From a checkpoint of a small model that answers yes/no questions on an image's attributes.
Data: trained on telescope images of galaxies (Galaxy Zoo DECaLS), 88335 training examples, 3.5 epochs.
Rows from block 6 of the fusion encoder of a small model that answers yes/no questions on an image's attributes, named by matrix and row number. Rows with one number belong to one neuron. Each number is 50 + 15 x the weight over its row's rms, rounded and kept within 0 to 99. All counts start at 0.
After each neuron's rows are labels from the 100 texts, of 14976, where the neuron reaches its highest value: "tokens" is the input token at the peak. Only what is clearly more common there than usual is listed. The data: telescope images of galaxies (Galaxy Zoo DECaLS).
# fc1: MLP up (fusion_encoder.blocks.6.mlp.fc1.weight, 2304x384), inputs 96-191
# fc2: MLP down (fusion_encoder.blocks.6.mlp.fc2.weight, 384x2304, transposed), outputs 96-191

fc1.75:11 42 72 33 64 35 63 45 44 54 67 70 51 45 53 66 61 58 71 25 46 62 48 73 40 29 35 55 25 40 40 37 63 42 40 45 45 47 42 67 44 38 42 28 36 24 46 21 59 35 34 57 51 50 41 60 31 49 72 44 72 61 55 38 41 41 61 50 12 54 55 39 38 47 55 41 64 66 36 47 65 47 58 51 48 66 49 69 70 72 65 45 57 50 38 36
fc2.75:58 45 73 45 51 58 54 68 47 43 53 74 54 48 50 63 43 51 50 28 52 59 51 61 39 76 42 15 39 50 64 54 79 61 55 73 40 45 41 59 12 56 49 63 28 46 49 36 46 29 62 40 67 32 49 71 30 47 90 54 57 45 44 32 42 32 78 58 43 57 52 47 71 42 59 59 29 59 34 76 38 38 66 59 41 70 52 39 44 31 30 53 58 50 34 46
tokens: "shape: smooth"

fc1.379:50 65 60 43 57 59 46 61 73 71 61 52 47 60 68 33 29 38 38 48 46 50 59 35 63 51 43 56 32 61 54 73 50 39 77 39 50 50 18 68 31 56 53 57 48 44 37 28 28 34 19 74 47 57 53 34 52 56 64 30 78 75 72 66 51 44 64 44 49 56 43 14 57 75 55 56 70 43 43 43 55 12 35 39 33 84 53 49 50 48 59 72 56 29 61 19
fc2.379:60 81 65 76 65 51 44 46 45 41 82 44 62 31 72 37 59 56 37 61 41 56 67 48 54 52 50 42 66 59 29 66 45 30 36 41 67 63 48 32 20 32 46 34 33 58 43 78 51 57 45 59 45 50 57 42 42 52 96 39 35 53 63 80 54 81 73 37 75 43 61 53 49 57 51 54 45 42 73 23 50 67 56 56 48 54 64 64 60 19 74 41 43 54 53 54
tokens: "shape: smooth"

fc1.634:26 61 52 72 29 46 56 37 66 54 60 23 37 60 73 76 56 74 38 51 42 49 56 65 70 35 57 74 50 41 24 49 27 31 43 47 50 52 54 81 33 31 44 62 40 41 49 38 52 64 46 53 36 27 52 38 30 55 58 51 73 83 60 53 52 25 71 29 32 45 84 34 48 33 50 76 82 67 52 39 37 47 54 66 19 65 33 45 40 44 55 56 54 45 50 43
fc2.634:66 74 63 66 48 50 40 51 49 49 61 58 52 27 78 65 51 50 38 46 80 49 50 36 50 63 52 18 63 66 65 68 70 75 66 83 56 67 27 47 04 44 54 55 43 66 53 67 59 48 46 41 52 41 39 63 31 65 73 37 41 51 48 54 43 65 80 42 57 51 55 39 34 57 52 69 29 48 55 72 34 43 68 79 29 46 46 49 57 37 34 63 41 63 42 36
tokens: "roundness: round"

fc1.727:56 60 54 47 34 58 64 39 70 59 21 36 38 47 52 67 57 56 59 38 45 66 48 51 61 39 51 61 23 30 44 25 31 44 25 45 63 50 48 46 24 42 32 66 72 52 53 29 55 52 23 42 28 60 60 47 30 54 95 72 57 49 50 57 57 38 81 60 55 53 37 60 44 49 68 56 42 34 79 44 78 46 41 37 37 75 58 64 39 43 67 63 58 35 46 79
fc2.727:62 51 38 65 53 59 20 38 80 59 25 42 52 39 35 56 55 28 50 37 60 41 63 36 36 48 64 39 50 44 61 42 43 53 30 27 51 41 51 33 41 64 76 54 32 49 49 69 59 62 39 65 32 49 81 21 41 56 65 52 58 64 35 66 30 33 69 75 62 24 54 49 47 75 75 39 55 41 51 37 28 72 88 49 60 34 56 60 45 62 64 65 48 22 40 56
tokens: "spiral arms: yes"; "bar: no"; "bulge size: small"; "spiral winding: tight"

fc1.201:52 42 50 43 40 61 74 41 72 51 28 62 49 57 39 47 67 33 55 42 46 70 73 75 61 45 58 47 55 50 40 36 53 23 62 39 38 49 22 56 41 44 51 57 53 58 61 32 43 50 43 48 25 39 78 19 21 64 85 71 50 73 48 69 41 26 70 35 40 63 47 50 53 71 45 43 49 58 68 60 63 41 50 63 53 41 58 59 67 43 60 61 42 47 62 70
fc2.201:18 35 52 57 28 73 13 38 29 86 66 40 43 45 42 47 36 54 21 43 80 41 52 38 38 55 66 56 72 55 54 44 44 68 88 63 57 64 36 55 57 39 53 42 33 52 45 42 55 25 49 62 58 56 72 25 51 60 43 68 45 42 50 62 36 45 50 67 55 33 57 27 46 68 60 39 73 45 49 56 42 55 63 73 29 42 70 54 65 58 41 39 49 49 43 31
tokens: "spiral arms: yes"; "spiral winding: tight"; "bulge size: small"; "bar: no"

fc1.215:12 46 41 62 48 51 70 53 65 78 62 44 40 39 50 66 50 59 52 25 25 63 62 51 72 39 43 76 53 46 39 48 51 19 27 44 56 58 53 66 34 53 23 65 47 43 26 61 32 33 33 59 58 49 34 43 50 63 60 56 80 66 46 59 50 34 50 56 28 48 79 46 37 61 47 56 59 76 52 19 44 41 64 76 38 67 39 65 29 52 62 54 42 36 56 43
fc2.215:52 54 85 67 62 58 35 59 40 30 54 46 54 26 81 45 57 44 32 35 76 34 47 50 29 65 53 20 63 58 70 78 58 60 54 81 71 49 33 53 19 35 46 45 40 64 56 66 57 32 41 41 62 21 40 38 26 50 82 28 38 41 63 54 51 61 84 59 68 41 37 61 53 40 42 77 28 48 46 60 53 65 55 65 24 49 53 45 61 47 41 53 52 62 35 61
tokens: "roundness: round"

fc1.629:39 48 61 53 44 59 91 45 78 83 26 57 54 61 55 39 64 37 57 56 65 63 61 71 61 35 61 56 49 40 44 40 64 56 53 37 64 47 69 46 38 53 65 76 50 29 49 32 41 40 38 24 42 70 51 43 15 72 86 69 83 45 28 36 46 53 89 50 24 29 59 27 50 55 74 45 59 49 79 38 75 57 39 47 50 45 60 81 38 58 50 44 40 44 40 45
fc2.629:23 26 58 45 40 67 35 44 31 79 60 45 44 47 44 56 59 34 42 32 66 42 70 50 15 55 66 41 57 51 54 46 54 71 56 42 62 61 46 58 47 46 65 66 39 42 42 54 33 36 55 68 33 63 56 13 54 38 44 62 50 69 43 57 35 34 37 57 37 37 51 36 55 73 59 41 66 34 47 56 37 38 78 65 26 42 69 59 61 61 53 34 63 42 30 53
tokens: "spiral arms: yes"; "spiral winding: tight"; "bar: no"; "bulge size: small"

fc1.751:23 48 31 64 38 52 49 51 73 59 42 39 39 29 43 26 55 65 77 57 24 56 41 56 58 18 52 62 66 23 43 45 25 51 42 43 37 64 47 61 44 41 58 43 50 35 55 61 44 52 50 49 32 63 44 39 52 61 80 72 81 47 37 75 31 26 73 58 65 41 84 51 16 38 73 51 51 32 59 23 71 60 56 39 54 53 48 59 43 74 55 64 72 45 66 62
fc2.751:63 58 60 63 64 62 55 62 41 58 55 70 44 48 53 39 44 53 48 53 62 53 59 32 17 55 43 69 66 69 51 76 45 77 67 51 82 63 54 36 15 60 41 54 60 49 62 48 58 47 64 45 41 68 65 20 54 57 96 71 50 86 47 38 44 26 59 48 43 58 51 45 62 66 39 57 69 25 43 53 49 38 61 48 28 40 52 53 31 49 38 53 38 41 64 52
tokens: "spiral arms: yes"; "spiral winding: tight"; "bulge size: small"

fc1.537:33 56 41 70 51 58 68 36 60 61 55 31 37 49 57 57 49 73 37 55 40 53 58 63 61 50 39 72 59 48 37 69 43 22 20 44 66 51 60 58 49 40 46 48 38 37 43 46 43 49 33 42 48 28 54 25 46 65 58 61 98 63 44 67 50 26 56 26 21 57 80 36 37 61 56 44 56 62 79 33 67 19 30 67 48 55 31 39 28 64 52 62 35 47 60 48
fc2.537:71 73 72 68 48 63 43 66 57 43 69 54 60 39 60 54 56 37 39 43 77 46 71 49 43 86 47 21 51 51 66 86 82 68 71 74 65 60 18 62 13 43 41 54 23 76 54 51 66 39 61 43 65 52 37 61 19 67 75 41 48 34 41 34 48 59 79 37 62 55 61 41 33 53 56 65 35 34 51 73 55 51 75 73 37 57 61 51 53 43 33 62 51 60 33 45
tokens: "roundness: round"

fc1.396:36 44 78 38 21 38 72 33 51 86 54 55 46 61 49 64 63 27 66 44 70 68 47 58 45 45 49 66 40 36 62 34 62 43 43 43 35 64 43 36 42 61 65 61 25 36 47 61 42 37 41 38 39 51 75 14 41 90 69 75 68 36 38 53 34 38 64 54 56 28 59 43 68 45 59 49 55 48 53 67 58 55 83 56 36 34 64 69 64 31 54 25 62 36 30 62
fc2.396:50 51 64 67 38 41 52 68 30 59 85 56 73 42 72 44 40 62 26 67 34 34 55 37 77 61 55 39 55 71 51 73 66 35 35 53 42 61 37 55 59 29 37 67 44 42 51 58 51 49 75 55 90 43 25 69 55 56 51 51 73 38 71 49 79 82 40 45 59 81 57 54 67 44 25 63 45 52 24 54 47 35 42 43 48 51 44 36 41 33 57 64 31 69 58 27
tokens: "shape: featured or disk"; "spiral arms: yes"; "bar: no"

fc1.738:59 36 38 54 65 57 45 48 38 29 30 40 69 38 52 34 29 38 34 39 46 63 23 66 66 31 29 39 39 42 47 64 74 64 58 42 22 52 62 45 74 33 45 60 61 32 68 22 52 36 53 23 65 59 50 31 54 49 44 53 63 39 38 23 30 66 30 41 56 65 28 76 53 48 28 44 59 41 23 53 31 42 28 34 64 59 40 26 69 80 41 53 47 47 34 60
fc2.738:44 44 44 54 55 52 59 38 40 50 20 43 41 40 24 36 64 46 60 51 56 45 64 54 39 48 55 48 43 45 50 43 24 52 71 58 66 43 33 42 99 74 64 39 47 56 67 40 63 43 41 56 41 46 59 31 79 49 06 36 42 47 56 59 40 44 21 58 61 38 51 48 34 59 49 52 39 42 55 42 51 65 49 54 63 42 60 62 44 62 45 49 48 36 53 54
tokens: "merging: none"

fc1.419:21 53 56 48 54 55 40 67 49 67 57 60 51 67 51 82 50 66 48 36 34 46 61 45 64 36 43 69 35 51 31 73 64 21 47 32 56 62 43 56 56 32 26 71 50 50 41 34 34 48 25 64 41 42 29 34 55 65 59 39 83 66 55 43 69 50 56 45 14 61 72 46 64 49 51 52 75 86 68 49 32 27 18 65 24 87 17 40 36 55 47 70 51 55 80 25
fc2.419:63 68 72 58 53 64 44 70 31 33 63 62 56 37 77 51 42 37 33 45 91 43 56 32 26 84 48 22 56 64 74 81 85 69 47 72 63 69 25 65 19 44 52 38 34 61 39 43 49 39 61 50 66 52 30 41 48 37 71 31 41 40 52 22 55 69 62 46 55 56 51 44 56 49 45 68 33 39 50 77 42 56 63 62 39 45 48 40 42 28 31 49 41 81 35 47
tokens: "roundness: round"

fc1.54:74 26 63 37 55 50 77 58 61 31 59 40 66 45 39 38 56 39 42 45 35 67 45 50 78 31 33 45 65 50 41 30 35 32 40 37 48 50 50 33 46 75 71 42 76 22 52 40 63 50 34 27 34 62 41 30 56 41 66 64 72 56 53 55 54 56 53 66 32 43 50 57 47 54 40 28 80 51 76 40 77 56 34 39 65 42 61 73 75 26 77 51 62 27 34 69
fc2.54:49 67 56 51 62 35 63 88 46 38 52 58 60 39 72 64 45 67 60 54 33 43 39 65 61 59 42 58 39 65 46 43 62 41 55 60 37 44 70 37 16 37 42 46 58 41 65 36 39 62 55 33 56 60 46 63 33 67 79 35 57 41 56 43 55 67 69 37 40 74 45 50 51 31 35 51 52 43 27 67 44 38 39 23 62 50 21 46 31 39 63 43 54 69 78 26
tokens: "spiral arms: yes"; "bar: no"; "spiral winding: tight"; "bulge size: small"

fc1.280:20 71 52 54 27 49 80 48 72 76 54 48 28 55 28 38 59 43 62 54 61 82 70 71 37 50 38 60 52 39 52 50 48 43 51 51 50 55 54 42 43 64 34 63 43 34 38 36 49 68 42 28 52 64 60 26 37 46 72 75 73 61 31 41 40 44 70 59 34 34 60 35 25 65 76 52 50 38 49 56 65 56 68 47 42 63 37 71 39 58 44 65 61 27 63 66
fc2.280:38 52 56 75 28 65 39 41 54 82 48 37 34 42 51 47 40 29 36 37 68 36 73 40 09 47 81 58 59 55 53 54 44 70 66 34 85 71 29 56 19 41 56 52 35 66 44 40 47 36 61 57 45 36 63 18 36 66 55 46 37 70 37 50 34 32 63 69 61 45 56 53 33 69 61 55 53 43 42 49 37 43 59 71 37 52 67 56 54 62 68 52 51 30 52 62
tokens: "spiral arms: yes"; "bar: no"; "bulge size: small"; "spiral winding: tight"

fc1.397:19 49 39 36 46 56 57 53 37 51 69 39 46 63 73 72 46 81 55 39 46 68 66 28 73 45 51 55 49 50 29 46 41 22 50 43 69 54 36 76 41 27 28 59 32 30 31 21 30 20 45 37 62 57 27 52 36 67 54 45 88 80 46 46 44 34 40 27 25 48 76 65 37 39 51 63 77 56 47 19 58 36 26 62 44 64 52 33 32 56 58 63 24 61 65 55
fc2.397:56 64 83 59 59 50 45 60 63 55 54 60 58 31 67 56 57 36 52 47 78 46 61 54 55 91 49 18 59 54 61 56 81 53 57 71 59 57 25 66 16 53 39 66 29 50 36 33 53 32 63 40 44 27 34 61 32 51 81 42 44 39 50 41 52 35 74 37 39 59 47 48 44 54 55 64 35 33 51 78 43 28 50 69 25 66 58 56 53 29 42 48 48 67 48 47
tokens: "roundness: round"

fc1.386:21 41 46 56 48 52 54 41 45 77 54 55 43 65 47 63 44 55 64 38 45 59 54 47 74 34 52 56 49 70 41 47 67 22 39 28 76 50 55 60 42 37 34 78 52 42 25 45 39 51 32 42 55 49 33 47 53 64 68 40 60 82 66 54 63 25 61 47 39 62 52 52 42 67 63 68 64 63 68 40 41 18 27 46 32 68 48 43 36 47 71 67 47 48 80 37
fc2.386:70 69 78 62 56 46 30 59 50 41 53 54 68 28 61 40 44 39 34 37 69 32 53 35 36 71 47 23 70 66 59 87 60 69 69 63 66 53 28 46 28 33 48 51 29 72 47 67 62 38 47 46 54 31 35 39 28 39 70 31 44 40 66 40 52 54 51 42 73 53 58 55 45 65 61 61 39 39 34 71 33 52 54 78 44 41 49 43 46 48 30 65 46 80 29 38
tokens: "roundness: round"

fc1.465:33 43 60 46 48 56 89 57 66 64 60 51 53 50 40 40 69 51 53 38 61 70 35 66 53 31 34 60 39 44 39 36 35 25 36 64 44 53 41 40 41 64 66 51 43 56 49 29 58 69 49 52 51 48 43 33 22 52 68 51 64 75 57 72 52 22 58 49 31 59 41 65 23 44 50 47 61 58 58 36 56 50 40 60 45 61 46 54 32 69 51 49 58 35 60 52
fc2.465:50 30 45 52 36 73 16 40 37 64 46 45 53 65 48 42 52 37 36 43 60 41 42 31 18 59 82 49 42 41 43 33 36 61 52 27 49 40 33 60 40 58 54 54 43 41 41 61 48 52 49 56 39 31 78 33 48 50 43 45 46 45 45 44 28 61 56 88 64 20 67 31 44 58 60 35 65 51 35 47 38 42 79 56 54 38 62 53 51 63 42 50 60 32 43 50
tokens: "spiral arms: yes"; "bar: no"; "bulge size: small"

fc1.622:51 50 62 58 51 53 61 42 70 60 58 37 45 60 67 50 72 48 75 72 43 52 33 63 51 50 54 54 53 26 42 38 62 26 54 41 21 51 46 40 51 54 60 62 54 41 73 59 44 71 38 51 33 68 48 45 42 42 55 48 60 34 28 57 36 69 47 54 40 27 50 77 61 55 39 65 49 52 69 52 69 57 71 29 73 57 39 44 54 41 62 55 42 33 42 68
fc2.622:57 41 65 33 39 39 65 84 63 45 67 66 57 50 65 54 51 77 40 69 43 52 31 59 66 48 35 47 42 71 49 59 62 46 44 78 23 31 58 58 21 46 22 78 78 27 47 37 30 57 57 44 72 58 36 66 39 70 80 35 62 31 66 40 61 57 63 39 31 79 43 55 74 35 29 47 60 73 19 64 48 44 26 40 62 50 31 46 49 33 41 47 51 65 62 44
tokens: "spiral arms: yes"; "bar: no"; "bulge size: small"