config = dict(
    encoder_arch='convformer',
    model="model that answers yes/no questions on an image's attributes",
    dataset='telescope images of galaxies (Galaxy Zoo DECaLS)',
    train_examples=88335,
    image_size=64,
    crop_scale_min=1,
    horizontal_flip=True,
    translate=0.06,
    rotation_deg=5,
    cutout=0.25,
    questions_per_image=4,
    encoder_norm='layernorm_no_bias',
    encoder_norm_position='pre',
    encoder_activation='gelu',
    encoder_mlp_ratio=3,
    encoder_layer_scale_init=1.0,
    encoder_parallel_block=False,
    encoder_inner_norm=False,
    encoder_patch_size=[4, 4],
    encoder_conv_stem=True,
    encoder_depths=[3, 6, 3],
    encoder_widths=[80, 160, 320],
    encoder_kernel_size=7,
    fusion='prefix',
    fusion_encoder_width=384,
    fusion_encoder_layers=10,
    fusion_encoder_norm='layernorm',
    fusion_encoder_norm_position='pre',
    fusion_encoder_activation='quick_gelu',
    fusion_encoder_mlp_ratio=6,
    fusion_encoder_head_dim=48,
    fusion_encoder_fused_qkv=False,
    fusion_encoder_bias='qkv',
    fusion_encoder_qk_norm=False,
    fusion_encoder_parallel_block=False,
    fusion_encoder_inner_norm=False,
    fusion_encoder_positions='learned',
    fusion_encoder_connector='linear',
    init='torch_default',
    residual_init='none',
    optimizer='adamw',
    lr=0.00065,
    beta1=0.9,
    beta2=0.98,
    eps=1e-10,
    steps=4800,
    batch_size=64,
    epochs=3.5,
    lr_schedule='wsd',
    decay_fraction=0.4,
    final_lr_fraction=0,
    warmup_steps=240,
    weight_decay=0.0,
)
Rows from block 5 of the fusion encoder of a small model that answers yes/no questions on an image's attributes, named by matrix and row number. Rows with one number belong to one neuron. Each number is 200 + 30 x the weight over its row's rms, rounded and kept within 0 to 999. All counts start at 0.
After each neuron's rows are labels from the 100 texts, of 14976, where the neuron reaches its highest value: "tokens" is the input token at the peak. Only what is clearly more common there than usual is listed. The data: telescope images of galaxies (Galaxy Zoo DECaLS).
# fc1: MLP up (fusion_encoder.blocks.5.mlp.fc1.weight, 2304x384), inputs 231-307
# fc2: MLP down (fusion_encoder.blocks.5.mlp.fc2.weight, 384x2304, transposed), outputs 231-307

fc1.526,209,170,200,225,226,208,205,194,191,243,232,185,205,217,180,217,184,166,201,205,252,202,235,203,173,217,203,217,204,210,197,214,199,226,213,235,169,194,160,221,186,171,163,195,225,203,191,225,163,203,167,174,140,160,214,201,198,164,216,230,241,228,236,187,225,176,237,222,258,192,169,160,206,186,183,175,145
fc2.526,211,210,200,191,187,177,209,205,197,220,186,181,233,200,169,188,127,178,188,246,225,207,177,219,197,161,163,219,221,253,242,146,230,137,242,200,150,188,219,181,105,139,184,236,189,163,172,229,182,137,172,163,221,181,184,171,157,145,217,187,240,204,196,223,222,182,236,217,218,218,163,234,219,220,222,207,215
tokens: "bulge size: moderate"; "spiral winding: tight"; "spiral arms: yes"; "bulge size: small"

fc1.106,194,199,194,195,232,221,218,185,194,180,218,201,169,261,194,179,156,160,217,197,165,196,171,158,191,169,173,226,231,176,235,222,213,191,182,154,197,232,229,216,206,213,188,212,189,232,221,185,192,210,249,232,210,168,185,209,211,178,213,192,241,232,222,200,227,259,184,229,205,210,270,239,131,253,176,193,237
fc2.106,230,151,197,188,287,200,185,158,219,222,175,183,249,193,105,214,232,200,186,290,214,181,205,235,255,199,224,197,156,181,215,180,218,214,167,187,227,210,190,148,239,221,241,183,188,193,266,222,225,184,209,192,233,190,171,197,240,120,196,170,224,232,222,175,199,176,213,211,215,242,241,203,191,167,177,211,249
tokens: "shape: smooth"

fc1.577,252,238,165,171,143,205,263,250,193,233,244,172,181,223,217,224,203,209,245,174,204,216,162,213,200,200,204,233,238,186,193,193,230,240,245,215,203,224,190,205,177,199,184,178,176,167,214,162,181,228,185,210,241,224,183,226,207,263,232,171,222,232,247,187,254,167,247,188,216,199,150,195,166,248,183,171,176
fc2.577,163,196,207,196,202,191,261,242,213,220,219,180,201,221,302,198,222,223,219,73,189,179,211,193,200,207,159,186,174,219,194,203,203,225,196,188,182,238,168,201,200,196,173,224,210,164,194,205,210,191,228,173,181,204,228,223,161,305,192,231,187,173,168,171,188,211,194,204,225,195,170,225,202,206,185,201,163
tokens: "merging: none"

fc1.74,205,167,191,203,206,223,173,144,173,213,171,164,199,241,193,212,147,210,194,183,149,197,208,213,199,150,223,242,240,182,253,170,200,219,188,159,159,191,192,225,190,163,226,151,190,173,190,234,172,161,185,232,208,170,209,238,206,175,211,169,231,205,249,236,197,212,168,218,203,200,186,206,197,164,254,147,220
fc2.74,246,164,185,192,268,215,165,153,225,197,189,167,214,203,141,175,252,189,188,294,188,187,178,204,249,189,217,184,212,152,201,231,155,181,182,194,227,147,195,178,229,203,231,169,220,216,213,188,217,193,171,222,218,209,213,227,255,136,214,211,217,249,235,202,207,210,220,224,214,195,247,163,209,151,167,183,218
tokens: "shape: smooth"; "shape: featured or disk"

fc1.381,154,211,177,151,233,228,194,157,221,182,172,163,164,151,184,165,153,215,228,255,222,221,216,202,208,196,198,261,181,266,241,180,165,187,237,205,178,204,235,211,183,175,237,187,180,220,248,260,213,126,248,200,264,160,155,175,202,194,181,162,195,185,234,206,265,234,183,218,246,217,206,198,170,230,272,190,212
fc2.381,183,165,209,228,215,235,195,166,216,209,176,276,208,232,109,239,248,230,201,272,174,198,213,188,200,209,200,221,164,212,116,232,184,197,188,190,200,176,166,160,208,224,213,182,179,221,242,208,213,192,169,219,179,242,154,207,175,154,173,168,214,194,156,159,195,197,249,180,179,263,252,201,234,192,216,203,232
tokens: "roundness: round"

fc1.238,154,189,196,168,188,175,176,201,208,172,174,120,174,173,165,213,180,214,226,190,207,177,232,183,201,223,212,248,174,248,184,157,198,201,189,205,218,198,185,155,182,196,225,183,175,199,222,229,207,150,235,197,268,185,163,184,163,211,196,208,201,150,240,179,273,236,202,208,207,196,228,225,166,198,255,150,234
fc2.238,167,153,203,221,252,194,214,198,191,208,215,266,224,236,173,261,273,211,189,221,206,174,234,183,208,238,192,193,175,182,148,217,183,184,183,178,242,205,183,150,209,260,202,193,197,205,256,173,221,216,206,227,169,246,183,227,180,162,176,184,196,198,153,159,191,220,166,189,180,217,234,216,211,185,188,192,236
tokens: "roundness: round"

fc1.360,165,188,209,214,194,175,208,229,211,201,221,168,238,229,188,195,198,213,246,210,215,164,155,202,175,211,137,204,147,216,246,157,193,182,243,233,201,221,162,195,222,140,191,210,161,155,205,262,147,210,206,185,178,178,188,193,220,213,167,213,194,224,178,193,180,138,221,206,260,235,164,171,222,204,171,214,141
fc2.360,194,184,169,222,147,221,210,178,202,180,137,142,144,141,175,157,197,186,145,222,166,188,140,201,244,141,168,210,247,236,227,141,201,149,154,155,173,204,243,243,170,187,222,178,148,236,215,202,240,158,143,215,221,229,196,193,200,180,217,163,251,225,204,227,207,189,225,266,175,189,209,159,212,192,245,185,243
tokens: "spiral arms: yes"; "spiral arms: no"

fc1.558,241,175,194,195,214,259,155,155,210,162,202,193,170,213,131,177,149,232,240,232,191,223,203,161,216,187,227,169,177,224,210,162,164,239,184,222,221,211,181,239,194,241,202,178,224,212,224,218,193,238,185,223,221,201,220,177,178,150,196,164,222,115,183,163,248,215,180,146,173,172,190,180,198,228,238,184,220
fc2.558,203,163,219,225,241,174,167,163,161,202,202,181,235,198,138,222,238,203,162,310,188,175,202,231,191,209,219,261,163,197,182,198,226,210,165,187,168,207,196,145,231,185,197,218,178,177,231,190,223,203,177,198,211,211,152,206,211,106,192,165,200,250,208,205,179,201,210,229,228,230,212,210,192,225,213,200,241
tokens: "shape: smooth"

fc1.686,164,187,170,231,147,205,215,231,231,201,220,203,261,229,206,198,154,227,233,237,239,179,173,171,212,187,165,243,218,219,195,201,213,193,227,191,190,202,231,158,140,100,187,240,146,152,221,225,160,169,211,234,168,120,146,191,188,171,192,188,187,248,209,200,223,223,258,192,238,234,171,246,223,190,175,182,236
fc2.686,180,215,247,171,153,199,201,242,231,216,223,200,225,169,229,244,160,165,239,171,251,207,197,238,204,213,185,173,151,202,204,243,195,225,233,201,185,209,176,227,222,170,168,208,169,212,154,190,228,246,236,200,165,218,226,179,176,239,177,222,162,202,200,157,175,190,146,171,235,206,138,222,186,257,189,234,184
tokens: "roundness: in between"; "edge-on disk: yes"

fc1.140,160,209,264,210,171,194,201,169,169,236,240,153,258,205,198,235,216,188,206,198,234,222,171,224,186,189,182,191,207,236,211,211,204,214,233,260,157,199,149,193,187,174,166,250,172,136,191,217,202,226,211,164,184,172,191,196,171,138,210,187,191,200,200,166,196,160,176,183,247,201,172,198,204,206,190,232,130
fc2.140,204,155,173,230,212,222,239,181,186,235,171,193,171,190,197,178,176,229,174,271,202,191,132,210,191,134,148,204,215,227,209,152,182,176,169,212,163,208,219,224,147,174,216,186,162,193,190,232,207,151,167,220,213,170,208,216,217,148,181,194,275,233,201,218,188,203,245,246,187,237,203,155,201,197,198,185,208
tokens: "spiral arms: yes"; "bar: no"

fc1.639,153,215,219,176,219,227,200,175,237,186,169,142,202,199,218,211,153,244,167,188,180,202,266,190,181,199,238,217,228,245,170,162,207,176,248,186,175,199,175,201,196,174,211,197,200,197,206,249,259,144,258,236,233,218,191,170,134,158,203,214,204,165,237,223,263,207,206,167,193,199,237,248,188,210,248,187,213
fc2.639,170,158,187,219,219,214,167,192,223,184,180,247,252,229,147,256,249,225,202,269,203,184,203,178,189,231,227,196,190,178,125,234,193,217,171,185,238,191,178,144,214,223,220,213,220,222,239,185,204,239,197,188,208,239,168,246,171,150,173,152,182,207,144,155,192,201,173,190,171,246,247,212,194,202,226,217,232
tokens: "roundness: round"

fc1.458,244,205,200,189,209,187,228,212,162,197,212,145,189,195,171,162,204,182,189,218,227,258,218,197,178,202,186,178,138,170,191,231,207,231,194,198,231,170,215,243,224,220,206,204,245,192,203,190,149,243,176,205,193,175,254,197,242,210,205,232,167,202,286,220,213,216,251,181,218,193,232,188,197,163,195,185,177
fc2.458,205,217,140,163,205,249,152,134,231,175,173,195,194,195,144,159,174,176,161,188,150,213,200,154,222,185,226,213,228,236,225,214,161,220,209,127,175,196,234,184,132,165,248,192,217,249,198,215,219,201,210,216,218,207,176,177,214,187,244,224,215,176,210,197,193,214,170,210,167,185,207,222,168,220,198,138,241
tokens: "bulge size: moderate"; "shape: featured or disk"; "spiral arms: yes"; "bulge size: small"

fc1.79,149,162,170,153,247,181,162,181,253,179,183,201,152,195,159,191,219,196,187,256,204,198,189,192,184,189,185,160,187,178,247,218,212,206,159,202,214,184,168,195,204,229,230,220,180,245,191,237,216,216,185,223,234,175,207,210,169,135,226,150,246,176,217,168,229,221,194,211,217,179,242,236,160,258,245,214,220
fc2.79,196,140,191,197,288,196,167,187,220,190,197,151,235,213,120,172,252,205,149,288,189,182,207,214,221,172,200,235,197,177,211,201,209,167,191,205,184,197,209,196,237,171,192,169,202,209,264,193,221,178,171,218,228,167,155,179,216,140,205,187,193,239,227,213,200,203,257,244,238,169,227,174,204,178,232,186,247
tokens: "shape: smooth"; "roundness: round"

fc1.226,221,154,164,214,208,243,135,145,252,172,177,214,200,235,165,164,178,173,157,256,223,228,229,213,168,168,233,155,219,138,229,214,184,247,189,218,190,196,192,199,221,214,239,193,183,245,179,166,250,186,172,242,199,214,229,193,242,184,220,210,265,186,234,224,208,224,154,182,220,201,184,228,141,238,230,146,195
fc2.226,223,182,192,197,260,203,172,168,197,222,213,153,202,215,125,184,253,188,183,289,206,182,188,209,234,199,208,226,198,205,178,166,192,195,166,190,212,169,199,171,194,158,192,224,214,223,257,198,198,174,199,206,223,182,172,215,193,93,206,208,198,213,209,153,197,192,206,234,208,205,258,189,172,164,250,199,235
tokens: "shape: smooth"

fc1.235,199,212,225,234,151,220,219,224,244,239,226,181,244,153,142,180,266,193,253,173,243,218,201,180,167,181,199,239,185,204,185,157,179,177,164,195,219,165,195,172,202,216,239,236,186,246,184,231,209,214,177,169,182,201,174,194,228,164,163,223,182,195,204,179,231,192,155,191,240,225,176,230,160,175,197,167,169
fc2.235,196,198,200,226,216,191,255,180,243,184,196,186,196,210,283,172,179,227,196,80,223,212,199,201,198,186,143,218,207,218,200,165,194,186,220,204,149,198,173,252,164,200,197,193,156,207,206,238,203,201,187,190,168,171,221,185,164,280,167,211,226,199,232,224,180,189,231,205,202,199,184,179,170,190,177,182,161
tokens: "shape: smooth"

fc1.225,170,179,224,146,184,189,171,154,230,202,220,120,186,151,172,197,152,219,215,216,203,205,199,186,242,176,160,226,174,276,236,125,153,159,237,201,172,243,204,176,128,163,193,197,154,207,258,230,240,143,203,183,219,139,169,172,166,175,216,222,207,206,223,214,212,208,218,244,268,177,194,231,161,230,232,169,240
fc2.225,162,147,163,225,224,239,185,183,202,190,211,240,234,239,152,234,245,238,217,264,202,190,174,180,198,209,138,189,168,202,155,222,177,177,166,177,223,197,200,181,194,231,213,207,222,186,264,224,185,189,208,221,188,244,190,227,163,163,154,188,205,189,167,145,227,196,224,214,171,246,263,220,222,187,204,195,236
tokens: "roundness: round"

fc1.569,160,222,256,177,225,142,202,202,216,242,184,167,225,234,185,179,189,171,176,189,238,228,213,228,169,230,189,219,213,181,230,185,186,223,240,224,193,229,216,225,169,154,181,253,192,198,215,206,180,220,233,139,192,161,214,179,203,208,205,186,218,211,172,188,220,161,212,141,269,197,201,155,225,240,234,228,151
fc2.569,190,197,185,190,167,158,168,206,232,139,129,240,183,158,156,207,209,202,147,241,200,211,177,179,226,183,221,195,270,220,179,148,159,170,167,163,212,163,224,206,173,173,265,201,158,235,197,173,261,181,170,188,249,239,155,186,230,147,232,201,195,204,214,184,210,236,170,209,199,181,196,193,255,180,211,164,247
tokens: "spiral arms: yes"; "bar: no"